config.toml
vocab_size = 1482
text_encoder_width = 320
text_encoder_activation = "quick_gelu"
text_encoder_head_dim = 32
steps = 5000
batch_size = 128
adamw_weight_decay_other_params = 0
Rows from block 3 of the text encoder of a small contrastive image-text model, named by matrix and row number. Rows with one number belong to one neuron. Each number is 128 + 32 x the weight over its row's rms, rounded and kept within 0 to 255. All counts start at 0.
After each neuron's rows are labels from the 100 texts, of 14976, where the neuron reaches its highest value: "fires on" is the input token at the peak. Only what is clearly more common there than usual is listed. The data: photos of plants and fungi (iNaturalist). In brackets: how many of the 100, against the usual share in percent.
# fc1: MLP up (text_encoder.blocks.3.mlp.fc1.weight, 960x320), inputs 108-161
# fc2: MLP down (text_encoder.blocks.3.mlp.fc2.weight, 320x960, transposed), outputs 108-161

fc1.657 [151 139  66 184 104  74 104 115 152 136 141 113 144 179 113 113  79 184 103 132 179 157 160 136 107 152  94 159 174 136 199 195 150 122 195 110 130  83 165  84 131  85 173 115 147 154 159 134 129  71 146 110 120 128]
fc2.657 [164 152 147 118 106 141 112  90  54 115 133 164  96 140 132  83  59 111 118 155 102 116 139 110  98 137 146 130 133  66 144  85 135  99 176 154 142 130 153 165 181 126  98 113 110 134 108  91 160 112 151 170 155 123]
fires on: "fouquieriaceae" (39 vs 0); "asparagaceae" (38 vs 0.1); "wheeleri" (23 vs 0)

fc1.441 [136 112 166  96 125 104 103 164 125 161 169 111 116 118 135 121 133 169 168 123 163 132  95 141 123 136  97 186 196 144 101  88  96 132  92 145 109 132 166  95 183 161 135 108 166 131 148 116 147 101 157 143  45 114]
fc2.441 [155  71  71 120  74 100 186 167  97 164  93 180 113 135 170  96 139 122  84 123  96 189 131 101 104 121  68 133 109 156 115  98 103 137 134 142 100 109 113  44 144  79 142 130 191 146 137 134 129 173  78 157  26 130]
fires on: "urticaceae" (42 vs 0); "osier" (34 vs 0); "polygonaceae" (24 vs 0.1)

fc1.309 [179 109 165 135 164  73 134 136 114 145  64 104 159 124 125 184  93 114 150 170 134  95 146 123  95 106 133 166 145 157 118 173 122 158 112 167  96 143 117 148 140 127 157 191 210 115 136 139 141 113 125 150 153 200]
fc2.309 [152 164 162 105  81 121 162  72 128  98 205 146  99 133 125  90 141 126 126  75 144  82 135 150 174 188 116  70 145 129  79 132 149 125 113 146 129  97 137 154 116 148  91 132 107 140  79 110 102 161 147  79 112 144]
fires on: "acre" (39 vs 0); "perennis" (32 vs 0); "pedunculate" (29 vs 0)

fc1.225 [141 131  97 103  97 137 121 137 129  93  94  94 150 130 167 142 143  84 163  70 149 132 114 119 143 112 102  73 136 109 126 113 105  93 133 129 150  73 132 103 145 127  70 124 123 200 119 127  44 173 123 150 141 171]
fc2.225 [ 92 114 135 119 105 135 105 157 137  82  93 170  86 105 192 150 132 145 112 154 139 112 133 133 123  92  89 150  71 156 169  87 173  92 169 210 150 106 142 115 173 104 175 145 159  96  93 113 117 144 160 105 132 107]
fires on: "alba" (46 vs 0); "root" (32 vs 0); "beech" (22 vs 0)

fc1.170 [154 105 125 149 122 116 109 121 204 121 118  79 164  82 185 103 110 197 115  85 102 130 129 167  95 131 105  94 114 161 175 102 115 149 124 152 129 102 179 106 166 183 136  91 121  74 154 108 160  61 132 144 125 159]
fc2.170 [111 119 131  84 169 107 182 132 138 141 161 134  50  94 113 131 188  81 134 107 142  82  87  78  97 128 145 146 139 192 114 183 112 108 171 117 166 136 117  62 148 109  53 117 133  98 128 153  79 115 120 138  96 124]
fires on: "fern" (45 vs 0.2); "rumex" (33 vs 0); "raspberry" (22 vs 0)

fc1.647 [123 114 152  88 178  87  93 121 122  65 162 135 132 163 154 140  75 147 172 128 108  97  83 124 135 114  77 153  96 127 119 111  78 126 114 104 207 169 150 136 115 144  97 152 151  60 131 172 192 141  89 122 123 127]
fc2.647 [ 84 152 188 127 121 201 130 100 145 177  86 107 131 141 112  83  88 211 135 138 120 167 111 129 156 100 152 123 151 118 105 223 111  98 107 142 182 144 118 179 115  96 180 102 111 179  94 117 120 149 158 153 142 150]
fires on: "fouquieriaceae" (39 vs 0); "zygophyllales" (35 vs 0); "asparagaceae" (26 vs 0.1)

fc1.344 [201 130  99 113 174 180 126 127 110 134  95 103 125 119 131 140 123  83  89  59  82 167 123 140 122 106 133 152 159  95 159 133 101 106  94 146  90 174 161 115 134 112  66 110 133 106 222 139 105 156 130 133 118 157]
fc2.344 [132 151 125 141 116 124 142 122 145  80 134 132 139 162 118 197 172 125 188 135  92 134 135  92 141 157 115 129 122  97 103 163 142 110 213 149 193 149 133 160 178 159  62 115 168 129  44 101 152  99  88  97 156 141]
fires on: "family" (100 vs 5.8)

fc1.755 [128 127 111 128 174  89 173 161  73 145 141 115  66 136 157 166 150 164 146 131 194  62 112 126  93 168 231 152  77 133 127 117 136 148  95 104 126 141 134 111  92 141 152 134 133 123 140 123 198 137 111 131 184 139]
fc2.755 [146 133 179 136 129 157 148 152 122 164 175 125  98 131 145  88 171 185 165 121 124 107 125 156 142 173 126 168 145  97  68 176 115 122 129 170 151 148 109 111  90 146 134 120 140 179 118 168 209 105 150 166 110 177]
fires on: "intybus" (40 vs 0); "bugloss" (36 vs 0); "pine" (24 vs 0.1)

fc1.352 [ 76  85  80  97 183 101 146  89  64 137  82 160  95 165 185 115 119 151 107 161 126 163 165 163 126 155 135 138 142  81 112 145 156 102  78 151 145 146 101 162 120  61 120 134  74 156  97 163  83 127 159  87 128 138]
fc2.352 [ 79 165  90 144 176  83 100  50 110  66 107 137 129 131 116 103 138 119 150 155 164 100 154 122 127 175 118 135  95 122 177 144 163 142  72 162 147 126 152 126 179 142 140 101 126  77 110 131 137 126 168  87  72 185]
fires on: "fern" (54 vs 0.2); "betula" (33 vs 0); "lantanoides" (13 vs 0)

fc1.207 [117 136 103 113  93 127  40  91 136 104 124 118 117 137 120 169  86 125 122 132 144 138 152  86  92 108  98  58 120 103 153 135 158 121 107 180 162 114 111 119  67 125  89 144 100 175 155  99 136 145 142 102 122 132]
fc2.207 [142 168  78 106 161 115 107  74 142  65 134  95  89 141 103 121 141 170 176  69 165  98 156  78  42 122  72 118 110  74 143 135 169 117 147 184  86 115 145 110 115 170  29 133 153 161 121 141 113 171 169 106 169 115]
fires on: "family" (100 vs 5.8)

fc1.161 [143 116 107 110 138 125 170 139 133 159  83 135 176 130 204 132 150 119 149 133 141 150 141 127 137 123  83  80 121  89 192 130  96 124 137 128 201 118 153  67  98  76  79 125 118 113 113  83 103 166 133 146 151 121]
fc2.161 [131  44  71  88 124 126 147  91 127 116 146  95 111 129 168 129 109 151 116 124 143 193 105  54 143  90  49 119 153 119 140 161 107  64 131 105 156  75  90 109 130  81 161 104 193  91  89 126 121 189 104 119  82  80]
fires on: "bloodroot" (39 vs 0); "starflower" (34 vs 0); "wood" (27 vs 0.1)

fc1.152 [139 134 115 120  76 112 137 157 148 153 144 182  98 179 125 159 152  81 103  81 152  75 121 140 118  88 141 101 111 159 138 153  55 151 144 164 103 122 124 140 135 152 148 102  78 198 102 119  88 179 123 131 139 109]
fc2.152 [100 132 132 163 118 137 181 153  72 114 148 134 149 104 145 143 164 123 115 138  86 170 118 156 112 156  71 142 115  99 165  85  94  58 199 131 112 124 155  87  52 128 115 138 163  94 124 125 119  66 143 115  85 115]
fires on: "nettle" (78 vs 0.1); "black" (22 vs 0.1)

fc1.593 [145  93 124  93 181 172 105 150 162 127 170 142 109 138 144  90 111 145  90 153 167 169 123 119 161 119 178  81 196 133  98 119 132  91 138 181  60 135 158 109 151 130 135 111 145 156 136 128 117 144 102 160  99 122]
fc2.593 [145 144 105 102 143 145 129  74  54 145 146 179 109 131  68 104 108 100 186 132 143 122 169 188 164  85 114 142 144  81 131 191 114 109 149 124 175 185 151 102 148 121 131 147 119 135 163 132 181 115 117 118 116 109]
fires on: "fern" (100 vs 0.2)

fc1.588 [147 170  90 156 179 154 162 132 120 147 133 133  71 143 154 101 164 156  94 138 144 132 142 126 131 116 126  79 153  76 166 155 113 137 124 157 122 167 120  90 106 191  76 153 109 107 161 131 164  92 106 147 171 147]
fc2.588 [189 148 162 173  59 134 139 117 143 126 138 109  78 124 102 111 176  97  95 120 188  92 145 119 136 129 147  45 133  88 164  75 169 159  57 131 148 195 124 165 193 151 144  96 133 108 104 120 114 101 124  99 127 127]
fires on: "strawberry" (69 vs 0); "repens" (31 vs 0)

fc1.172 [166  98 127 151 119 113 149 143 101 120 105 123 215 160 149 124 147 119 153  69 160 126 156  87 174 185  63 109  96 128 154 151 163 108 142  86 185  61 105 169 137 122 113 185 157 137 135  93 122  97 114 158 146 134]
fc2.172 [105 122 136 218 120 129 163 162 125 134 104 120 152 132 168 109 139 140 108 160  86 101 127 134 124 139  73 143  59  94  85 156 106 139 141 114 158 143 122 188 166 103 139 113 104 157 149  93  43 103  99 126 197 115]
fires on: "bloodroot" (39 vs 0); "wild" (37 vs 0.2); "geranium" (24 vs 0)

fc1.526 [139 128 122 109 140  78 118 124 119 141  85 166 120  82 119 118 142 134 119  93 114 119 138  86 186 140 184 168 111 150 111 177 124 117  92 128 178 133 195 103  70  61 106 133 135 134 123 168 149 107  99 172 124 180]
fc2.526 [167  99 150 107 145 142 160  76 129 161 104 144 180 165  89  93 123 171 142  91 115 149 121 123 151 162 138 120 102 136 154 122  63  99 128 117  90 116 151 144 154 105 140 163 181 128 116 141  69 152 158 117  88 161]
fires on: "brassicaceae" (69 vs 0.1); "serpyllifolia" (31 vs 0)

fc1.708 [127 141 109  97 153  84  70  78  91 128 131  73 127  77  98  82 159 132 113 106 127 161  87  90 154 131 101 116 157  81 124 104 125  53 154 149 127 131 143 135 126 142  84 149  95 137 170  69 122 130 136 131 182 121]
fc2.708 [148 181 115 129 125  95  70  79 113 106 134 121  98 141 173 120 152 114  79 112 114 141 117 121 123 165  78 168 160  90 147 130 161 141 148 153 133 100 158 196 136 210  59 134 178 131 167 114 103 183 116 133 159 128]
fires on: "family" (100 vs 5.8)

fc1.433 [139 145 100 115 164 145 166  98 150 169  62 179 136 175  95 159 103 155 144 184 105 123  69 147  94 125 147 178  97 127 136 115  97 160  75 103 132 172 110  91 125 129 109 176 147 153 182 138 106 116 152 136 141  98]
fc2.433 [148 100 163 148  92 215 152 152 130 141  97 203  86 147 103 118 108 135 124 123  92  82 151 121 121  58 128  66 133 109 157 125 142 147 128 148 117 177 177 104 160 125 146 144 167  51 138  82 165  94 120 118 153 128]
fires on: "brassicaceae" (73 vs 0.1); "sororia" (20 vs 0); "serpyllifolia" (7 vs 0)

fc1.354 [103 165 192 164 159 136  83 107 143  69 153 129 142 120 167 123  78 101 156 167 102 186 204 104 122 137 116  93 136 147  62 117 145 168 135 140  70 120  93 125  98  94 170  72 150 134 176 134 171 144 106 185 197 112]
fc2.354 [210 162 148 162 129 140  98 157 122 136 186 132 181 121 186 104 103 125  69 151 165 190 167 123  62  73 132 114 150 124 110 134 130 124 155  80 112 118 156 163  71 158 141 130 185 129 119  83 162 146 112 115 149  91]
fires on: "eastern" (50 vs 0.1); "red" (34 vs 0.2); "purple" (16 vs 0)

fc1.461 [135 128 154 158 130 124 102 105 117  50 141 153 176 123 138  63 117 134 121 127 107 114 196 184  90 170 101 173 108 100 137 139 128 169  80 215 117 106 152  79 123  72 125 157 115 153 167 127  36 142 114 164 151 103]
fc2.461 [141 139 148 179 122 112 138 117 153 156 128  90 118 143 116 119 126 157 121 131  83 136 143 149  54 124 103 129 111  62 132 127 142  98 114 172 111 125 145 125 101  85  98  98 174 154  90 115  99 188  82 112 171  96]
fires on: "family" (100 vs 5.8)

fc1.288 [113  90 116 191 127 132 138 146 133 147 155 117 123 137 114 166 111  79 146 113 146 113 124 142 132 101 151 159  83 158 123 161 132 135 153 175 121 155 137  95 154 122 127  87  90  65 135 169  63 139 127  95 157  74]
fc2.288 [149 103  92  92 135 135 108  88 129 129 101  86 128 113 104 155  99 158  94 137  77 110 151 122 151 170 123 120 113 147  81 142 155 112 112 130  78 135 121 124  35 119  98 194 131 148  75 123 190 156 111 112  53 173]
fires on: "brassicaceae" (56 vs 0.1); "caryophyllaceae" (44 vs 0.1)

fc1.529 [124 175 122 178 103 112 114 124 178 115 117 111 145 120 112 141 148 113 175  91 187 170 122 126 176 128 150 125  94 158  52  85 129  98 139 106 123 156 112 101  89 178  71 131 101 152  97  79 105 116  94 141  70 140]
fc2.529 [105 152  95  75 138 138 110  85 128 133 131  90  93 168  82 105 114 102 194 126 129 111 105 108 152 133 157 140 182 138  97  97 110  63 110 140  88 124 103 159 108  84 123 116 149  92 165 146 140 220 169 163 165 166]
fires on: "brassicaceae" (66 vs 0.1); "caryophyllaceae" (33 vs 0.1)

fc1.14 [123  65 166 115 143 111 126 139 110 118 140 178  64 123 145 113 156 133 161  75 110 135  90 182 121  83 136  77 137 111 134  75 151 147 152 103 142  91 125  90 127 123  84 186 157 133 160 123 101 180 148 124 146 128]
fc2.14 [131 135  73 134  85 124  73 176  87 103 103  40 128 131 122 114 125 167 148 107 138 124 118 111 190 140 134  82 193 125  78 159 120  93 146  48 129 139  97 136 115 144 134 120 159 113  86 107 135 132 103 126 108 141]
fires on: "alba" (46 vs 0); "wood" (41 vs 0.1); "convolvulus" (13 vs 0)

fc1.432 [111 111 119 131 137 124 163  81 115  90 142 107 100 121 175 164 139 123 111 134 159  76  85 124 162 129 166 114 143 128 236 191  71 131 113 146  53 108 129  78 134 165 118 136  84 131 148  60  72 180 131  87 119 118]
fc2.432 [123 155 137 164 125 100 103 115 138  39  91 150 106 133  88 129 167 134 142 150 107 117  57  97 163  81 165  76 179 114 163 168  82 105 166 112  77 144 110 145  89  74 144  87 161  93  92  39 119 139 155 158  86 126]
fires on: "christmas" (50 vs 0); "laurel" (24 vs 0); "salmonberry" (21 vs 0)

fc1.527 [193 108 156 105  96 140  75 118 124 130 153 167 188 149 157 133 100  56 172 155  82 120 149 102 102 127 134  83 151  93 119  94 152 150 164 175 150  95 170 185 110 132 173 141 153 181 147 115 153 122 115 144 155 141]
fc2.527 [116 123 177 104 127  74 116 104 108 140  72 165 159 121  87 111 117 127 113 168 161 161 192 107 138 109 122 119  83 158 147 159 179  68 128  90  88 142  93  97 157 155  45 133 147 118 107  82 164 104 128 102 147 201]
fires on: "linnaea" (42 vs 0); "ivy" (35 vs 0.1); "foxglove" (23 vs 0)

fc1.156 [126 164 217 112  96  97 159 150 128 126 105 143 117 133 112 184 137  83 159 116 105 144 102 143 106 137 133  90 176 141 245 200  84 155 165 115  62 168 100  87 119 159 145  88 139 141 132 116  95 135 140  80 149 147]
fc2.156 [133 173 126 125 148  70  61 119 169 158 131 102 140 124 126 116 101 188  53  83 162 124  85 150 138 154  90 119 125 128 119 173 137 124 194 166 151 145 161  95 119 138  81 104 111 144  89 101 107  99 112 113 120  61]
fires on: "christmas" (50 vs 0); "balsamea" (30 vs 0); "concatenata" (20 vs 0)

fc1.235 [120 140 118 137 131 121 116 149  83 129 135 158 159 115 160 147  86  50 131 157 162 152 116 154 198 160 131 216 181 150 159  85 128 110 148 126 143 177 136 117 139  72 141 114 116 108 122  94 107 124 134 163  81 108]
fc2.235 [132 121 139 123  58 112 129 191 115 129 162 115 108 118 166 137 143 134 192 114 127 132 108 167 126 124 133 141 150 135 106  65 171 150  95  53  43 129 116 138 106 118  93  72 150  98  93 132 161 148 102 162 107 135]
fires on: "urticaceae" (42 vs 0); "osier" (34 vs 0); "false" (17 vs 0)

fc1.727 [106 152 141 132 110 117 168 101  80 110 122  86 109 105 177 131  75 129 191 131 102 146 165  86 131 136 107 103 119 136 112 150 103 164 206 111 139  59 169 114 152 162  82  83  97  72 150 101 150 150 120 152 119 115]
fc2.727 [129 101 126 117 159 137 128 147 129 124 103 152 141 131 122 125 140  56 160 137  75 134  58 119 187 132 105 117  97 136 106 117 122 131 128 101  59 145  79 134 107 152 138 169 102  98 140 102 177 129 125  86 101 113]
fires on: "bloodroot" (39 vs 0); "geranium" (29 vs 0); "wild" (28 vs 0.2)

fc1.295 [104 136 111 143 110  86 113 112 112  99 129  95  95 128 162  88 102  93 133 193  83 115 142 128  86 111 126 137 149 157 110 183  91 186 172 174 113 157 129 138  93 118 134 132  70  70 163 125 149 146 116  79  96 160]
fc2.295 [158 164 131  93 153 132 145 156 110 122  84 124 128 137  97 117 101 156 120 184 116 134 145 108 144 103 121  74  98 142 138  94 129 118 155 173 166 119  50  94 131 124  96 195 101 160 105 206  87 171  74 150 128 133]
fires on: "fouquieriaceae" (39 vs 0); "zygophyllales" (35 vs 0); "campanulaceae" (24 vs 0)

fc1.729 [ 76 141 100 155 160 149 101 110 129 167 119 146 114 157 145  88 166 139 126  91  89 161 184 167 141 153 114 110 166 133  77  49 188 151 104 149 144 143  93 122 126 126 193 146 115 146 194 135  73 121 168 122  78  65]
fc2.729 [118 138 110  95  63 147  53 128 150  63 112 149 157 149 161 120 108 183 142 177 165  73  93 139 119 114 117 193 105 115 114 111 226 137 125  77 117 129 108 110 175  77 153 105 136 174 124  98 148  68 188 118 128 162]
fires on: "benzoin" (44 vs 0); "lantanoides" (25 vs 0); "occidentalis" (16 vs 0); "florida" (15 vs 0)

fc1.476 [154 121 118  96 169 129 126  95 108  58 104 155  93  98  80 166 230 143 160  98 161 161 115 133 106  88 210 128 119 135 101 142  91 156 156 133 104 156  97 117 140 158 108  93 140 103 142 157 146 116 145 121 119  86]
fc2.476 [121  94  96 112 153 120  99  97 104 152 140 150 108 185 118 180 147  73 111 163  42 122  72 120 165 135 159 100 168  77 137  66 105 152  91 164 168 166 137 101 153 135 161 130 108  81  98  84 187  80 125 119  99 160]
fires on: "intybus" (40 vs 0); "jumping" (30 vs 0); "licorice" (25 vs 0)

fc1.694 [126 112 130 143 107 146 190 165  89 120  83 167 119 116 195 106 126 187 117  47 119 135 107 135 143 141 103  82 100 100 147  91  63 120 106 118 131  80 127 121 136 148  78 121  82 122  88 123 181 169 169 116 113 139]
fc2.694 [ 61 161  70  99 120  40 159 111 151  98 115 106 146  92 128 124  74 146 173  37  93 177  99 135 119 128  78 122  89 116 101 171 114 107 145 156 164  85  69 161 137  59  97  98  72 121 121  87 147 157 199  95  69 184]
fires on: "bloodroot" (39 vs 0); "ebony" (27 vs 0); "stoloniferous" (26 vs 0); "wood" (8 vs 0.1)

fc1.366 [197 110  84 122 128 110  73 123 153 169 157 158 106 147 174 170 131 122 158 102 152 162 124 143 163 147 128 199 113 107 185 184 133 186 198 141 157 147 121 132 116 118 165 125 122 103 140  86 238  95 120 127  85 112]
fc2.366 [158 170 115 156 138 103 125 165  89 151 112  81 124 117 128 230 125  86 150 111 173 114 101 156  70 154 142 141 155  92 146  89  88  96 145 138 116 128 177 102 154 152 148 152 113 111 119 146 149  82 151  99 106 108]
fires on: "and" (52 vs 0); "majus" (22 vs 0); "mercury" (17 vs 0); "papaver" (9 vs 0)

fc1.580 [136 111 145 101 192 128 122 164 156 164  69 166 102 149 129 120 132 125 123 148  86 111 143 101 123 174 154 137 100 158 136 126 152 146 173 178  65 147 145 129 122 162 147 156 118 125 157 103 159 104 210 161 152 132]
fc2.580 [142 113 197  51 194 131 112 145  90 157 161 151 184  97  75 147 152 147 177 184  83  79 128 113 102 124 195 100 185 143 133 155 123 131 116 125  73 156 119 108 151 148 115 136  73 144 129 128 121 128 110 118 134 162]
fires on: "privet" (41 vs 0); "wandering" (34 vs 0); "ericaceae" (25 vs 0.2)

fc1.635 [159 103  65 119 148 144 114 100 148 131 173 123 139 109 148 138  72 151 156 181 150 111 111 119 170 136 124 130 143 126 156 179  80 142  97 103 158  93 140 137  89 116 135 122 142 144 125 140 108  72  86 102 173 126]
fc2.635 [120   2 126 183 134 165 119 128 138 190 130 140  53  80 120 136 111 160  89 154  82 102 150 145 119 171 147  73 168  92 133 101 129 196 106 154 192 149  92 103 142  97 197  92 127 145 128  69 145 102 118 104 169 128]
fires on: "and" (52 vs 0); "strawberry" (31 vs 0); "lathyrus" (17 vs 0)

fc1.114 [159  58 179  94 158  70 101  97 116 117 142  94 132 165 138 144 121 103 129 124 133 158 111 124 149 129 210 157  83 122 161 118 171 113  92 150  82 120 145 128  86 138 134 178 183 160 104 131 148 146 169 177 163 119]
fc2.114 [118  88 106 101 129 169 114 144 134  86 168 177 115 134 141 156 115 130 114 109 154 132 115  99 121 154 119 127 114 142 131  92 162 182 112 119 209 131  96  94 113 143 186 101 140 141 134 149 168 195 154  96  80 163]
fires on: "eastern" (37 vs 0.1); "pink" (34 vs 0); "tipularia" (22 vs 0); "pea" (7 vs 0)

fc1.99 [155 178 122  84 151 166  98 161 104 143  71 169 107 136 153  60 120 138 116 142 169 143 130  94 116 115  80 132  95 118 102 129 105 166 132 133 103 164 103 130 130 165  91  86 112  97 181 158 109  38 117 100 128 198]
fc2.99 [141 109 140 141 122 133 144  75 112  83 114  91 127 138 131 175 126 138 144 129  47 137 139 165 133 120 152  76 107 195 194  80 111 110 108 102 110 173 103 138 138  91 154 141 150 141 128  64 122 128  97 145 190 138]
fires on: "amanita" (32 vs 0); "buckwheat" (23 vs 0); "maritima" (21 vs 0); "zygophyllales" (18 vs 0)

fc1.140 [130 162 140 132  80  60  86 109 117 155 150 180  98 158  80 101 151 145 125 184 153 155 122  87 191 171 146  78 126  88 120 180 127 169 171 151 151 143  86 156 170 127 154 164 101 141  59 122  95 128 123 152 157 142]
fc2.140 [ 85 124 147 168 110 118 145 166 147  67 116  97 238  90 157 131 145  86 114 109 114 152 108 107 187 158 103 203 142 115 160 151 139 146 109 146 100  89 158 132  81  81  93 110  72 114 130  96 137 112  98 151  44 123]
fires on: "acre" (35 vs 0); "farfara" (34 vs 0); "oxalis" (31 vs 0)

fc1.489 [105 153 115 170 152 109  64  62 143 140 115 124 133 145 123  49 125 134 103 163  95 143 166  84 125 130  95  72 103 149 128 116 136 162 105 140 169 135 168 103 109 133  94  70 128 128 150 161  97 121 151 175  74 125]
fc2.489 [145 127 206 183 116 170  74  67 121 111 174 183 144 187 167 140 128 178 176  94 141 151 105 153 105 118  77 120 143 103  73 158 101  73 115 117  89 175 149 111 125 117  84  64 138 131 133 120 121 135 122 121  62 156]
fires on: "benzoin" (44 vs 0); "hamamelis" (31 vs 0); "tar" (23 vs 0)

fc1.555 [103  88 139  79 143 156 161 137 103 178 107 108 117 190 156  49 145 117 107 145  93 127 136 114 151 169 165  74 132 126 136 166 106 180 113 158 107 202 133 138 120 131  80 115 157 160 144 108 118 103 128 119 157  96]
fc2.555 [128 128 117 133 128  91 115  99  86 122 104 113 142  54  85  77 100 100 112 146 153 138 165 165 137 124 195 119 107 158 139 118  92 125 140 103 131 150 114 134 157 109 142 109 100  94 123 135 102 148 104 117 164 165]
fires on: "alfalfa" (27 vs 0); "plantagineum" (26 vs 0); "malvales" (24 vs 0); "brown" (23 vs 0)

fc1.440 [ 91 173 104 140 132  84  97 108  89  88 138  83  98 116 117 108 147 163  93 142  88 193 129 132 174 141 112 126  97 150 122 173 130 106  87 132 118 104 199 136 116 162 101 154  73 138 128 176 137 116 111 144 198 138]
fc2.440 [103 122 106  95 186 125  98 111 173 135 213 150 166 172 146 129 117 135 125  97 141 175 122 124 125 150  50 111 169  37  79  79 127 117 134 128 136 180  91 125 112 100 113 119 100 131 117 150 102 160 133 141 153  95]
fires on: "eastern" (66 vs 0.1); "ostrich" (23 vs 0); "grahamii" (11 vs 0)

fc1.699 [182 150 127 121 168 104 113 102 129 165 168 144 104  89 125 107 130 159 102 162 133 104 124 155 140 133 127  47 110 166 151 108 142 135  82 117 126 179 156  86  84 137 112 129 145 114 129 170 126  90 118 105 137 124]
fc2.699 [121 184 153 122 135 130 141 132 150 159 126 136  93  60 142 118 155 138 160 109 137 144 159  82 136  99  97 129 184 157 156 177 124 150 107 151 153 112 142 153 139 238  67 149 133  90 140  78 114 103 142 128 105  78]
fires on: "intybus" (40 vs 0); "carnegiea" (30 vs 0); "orchid" (30 vs 0)

fc1.12 [134 108  86 201  95 104 155 156 121 100 144 192  60 158 172 178 124 119 101  84  93  90 168 107 184 176 115 125 112 142 139 116 106 126 113 106 151 160 134  95 103 149 136 130 127 118 153  84 155 161  57 121 121 152]
fc2.12 [146  69 131 141 145  81 170 172 123 174 158  82  82 150 196 108 166 179 143  85 127 103 147 180 148 168 163 154 123 168  76 124 144 200 151 154 105 159 184 101  86 150 165 116 140 164 134 137 177 118 135 133 107 168]
fires on: "nettle" (45 vs 0.1); "speedwell" (41 vs 0.1); "horehound" (14 vs 0)

fc1.516 [ 99 107 105 111 240 164 145  87 124 198 119 159 106 155 160 118 160 139 140 157 143 106  95 105 174 167 108 104  84 184 146  95  93 106  56 134 120 150 141 122 112 110 130 108  78 143 133 160  83 105 125  91 127 117]
fc2.516 [ 97 133 107  94 130 122  99 133 160 119 177  92  80  95 159 107 124 115 162  93  42 139 151  97 152  96 105 130 143  98 130 178 128  82  90 106 124 137  93 147 137  69 151 101 113  95 105 171 159 158 136  87 137 149]
fires on: "amanita" (32 vs 0); "lantana" (28 vs 0); "sarracenia" (22 vs 0); "equisetum" (18 vs 0)

fc1.382 [121 103  98 141 113 141 172  93 120 154 152 172 138 172 112 135 114 164 147 103 133 106 137 153 113  97 146 155 138 139  45 134 187 136 117 168  81 102 123  95 107 110 111 165  95  99 130 145  35  83 157  88 111 142]
fc2.382 [157 103 125 107  97 137  99 153 166 106 175 153 135 139 111 126 102 157 100 189 119 139 157 105 142 176 106 187 116 110 124 111  83 156  95  71 157 169 106 116 133  85  95 166 168 178 109 125 126 151  94 160 118 116]
fires on: "brassicaceae" (36 vs 0.1); "meadow" (29 vs 0)

fc1.345 [162 148 172 158 171 103 101  95 156  91 143 112 163 111  94 136  82 136 198  82 136 132 169 170  22 141  91 108 145 162 145 116 166 154  81 188 152 113  90 127 129 121  73 192 112 104  51 129  33 111 147 133 159 150]
fc2.345 [135 168 146 156 129 163 132 119 137  90 114 148 107 103 143 132 131 122 131 150 159  96  84 102  94 108 126 109 121 122 127 112 103 126  97 119  49  62 160 132 150 142  80 107 111 136  83 204 115 169 153 100 157  95]
fires on: "family" (80 vs 5.8); ")" (20 vs 5.7)

fc1.701 [158  95  86 174 129  93 125 135 133 199 119  83 159 137 100 147  75 152 111  99 119 116  91 154  93 142 126  88 125 112 208 136 143 142 109 166  94  64 115 157 106  96  55  93 100 142 131  82 122 132  93 153  86 150]
fc2.701 [142  86 115 124 159 171 177 127 130 150 155 127  94  90 117 142  87 135  99  66  97 134 102  76 108 131 133  92 157 103 122 191  50 125 165 104 125  78 121  81 136 150 160 144 169 156 179  93 111 132 147 116 133 114]
fires on: "strawberry" (35 vs 0); "dioica" (32 vs 0); "rugosa" (25 vs 0); "perennis" (8 vs 0)

fc1.468 [155  99 143 167  84 146 167 119  99 154 126 157 133 122 118  93 134 133 173 173 141 154 144  98 163 142 115 149 111 123  92 164  59 145  92 119 100 159 135 128 134 147 138 181  66  64 160 111 129 157 133 169  48 137]
fc2.468 [173 118 146 118 120 123 130 138 106 118 191 116  80 134 142 148 153  60 130 228 107  79 129 152 103  26  79 105 178 143 152 135  64  96 182 109 160 108 126  95 144 127 161 112  92 159 173 130 128 116  96  91 114 122]
fires on: "urticaceae" (42 vs 0); "osier" (34 vs 0); "cannabaceae" (24 vs 0)

fc1.659 [127 149  94  96 133 131 168 135  99  92  89 168 140 150 106 182 108 183 163 149  59 114 171 114 140 117 137 169  94 132  71 120 175 154 140 168  88 194 126 151 125 143  47 189 174 115 157 122  82 111 120 150 109 142]
fc2.659 [154 189 172 164 120 143 158 127 104 141  86  45 145 160 111 149 127 123 127 120 120  99  93 116 136 179 143 152 136 112 137  72 180 172 135  90 176 104 175  87 123  78 107 126 128 117  60 115 115  66  98 105  76 118]
fires on: "brassicaceae" (83 vs 0.1); "hypoxylon" (17 vs 0)

fc1.502 [111 164 137 125 129 106  86 172 151 122 172 104  85  90 124 114 162 147  86 118  98 125 143 112 121 127 139 156 138 136 125 174 184  87 103 193 174 147  86  93  71 156 146 150 125 209 188 155 171  98 112 134 111 107]
fc2.502 [118 113  82 181 156 117  99  94 120 147 154 149  95 164 178 122 210 153 115 160 100 132 123 110 118 115 120 119 104 143  85 119 167  83 139 137 118 186 136 108 213 165  73 144  83 145  94  97 141 137 126  77 138 115]
fires on: "intybus" (40 vs 0); "apple" (22 vs 0); "reed" (18 vs 0); "bugloss" (11 vs 0)

fc1.734 [150 154 114 126 144  90 119 131 117 169 165 150 207 175 189  66  78  96 164 119 199 172 109 138 110  90 140 143 155 127 133 144 150 128 128 148 206 123 128 162 132 156 155 134 124 113 146 152  88 106 128 145 115 156]
fc2.734 [157 159 134 157 113 152 109 122 140 133  91 200 189 103 128  28  90 174 137 120 121  79 146 116 145  53 143 163  64 154  90 140 110 120 107  98  90  63  79 100 104 135 117 100 182 150 132  74 115  85 115  84  71 120]
fires on: "benzoin" (44 vs 0); "poaceae" (31 vs 0.1); "odorata" (20 vs 0)

fc1.358 [108 124 116 178 136 144 123 145 154 111 119 169 108 141 167 156 182  70 164 105 124 119  96  84 132 177 130 122 150 106 158 126  87 124 169 130 123 127 166  79 119 165 132  94 131 114 149 116  91 181 139 182 130 167]
fc2.358 [138  76 112  93  84 150  93 204 126 140 141 103 138 140 115 110 178 109 114 138 134 142 131  52 138 135  77 155 166  33 152  86  93 180 143 182 191 114 132 112 130 126 117 177 123 132 156 126 170 129  98  79 167 194]
fires on: "eastern" (57 vs 0.1); "balsamea" (30 vs 0); "canadense" (13 vs 0)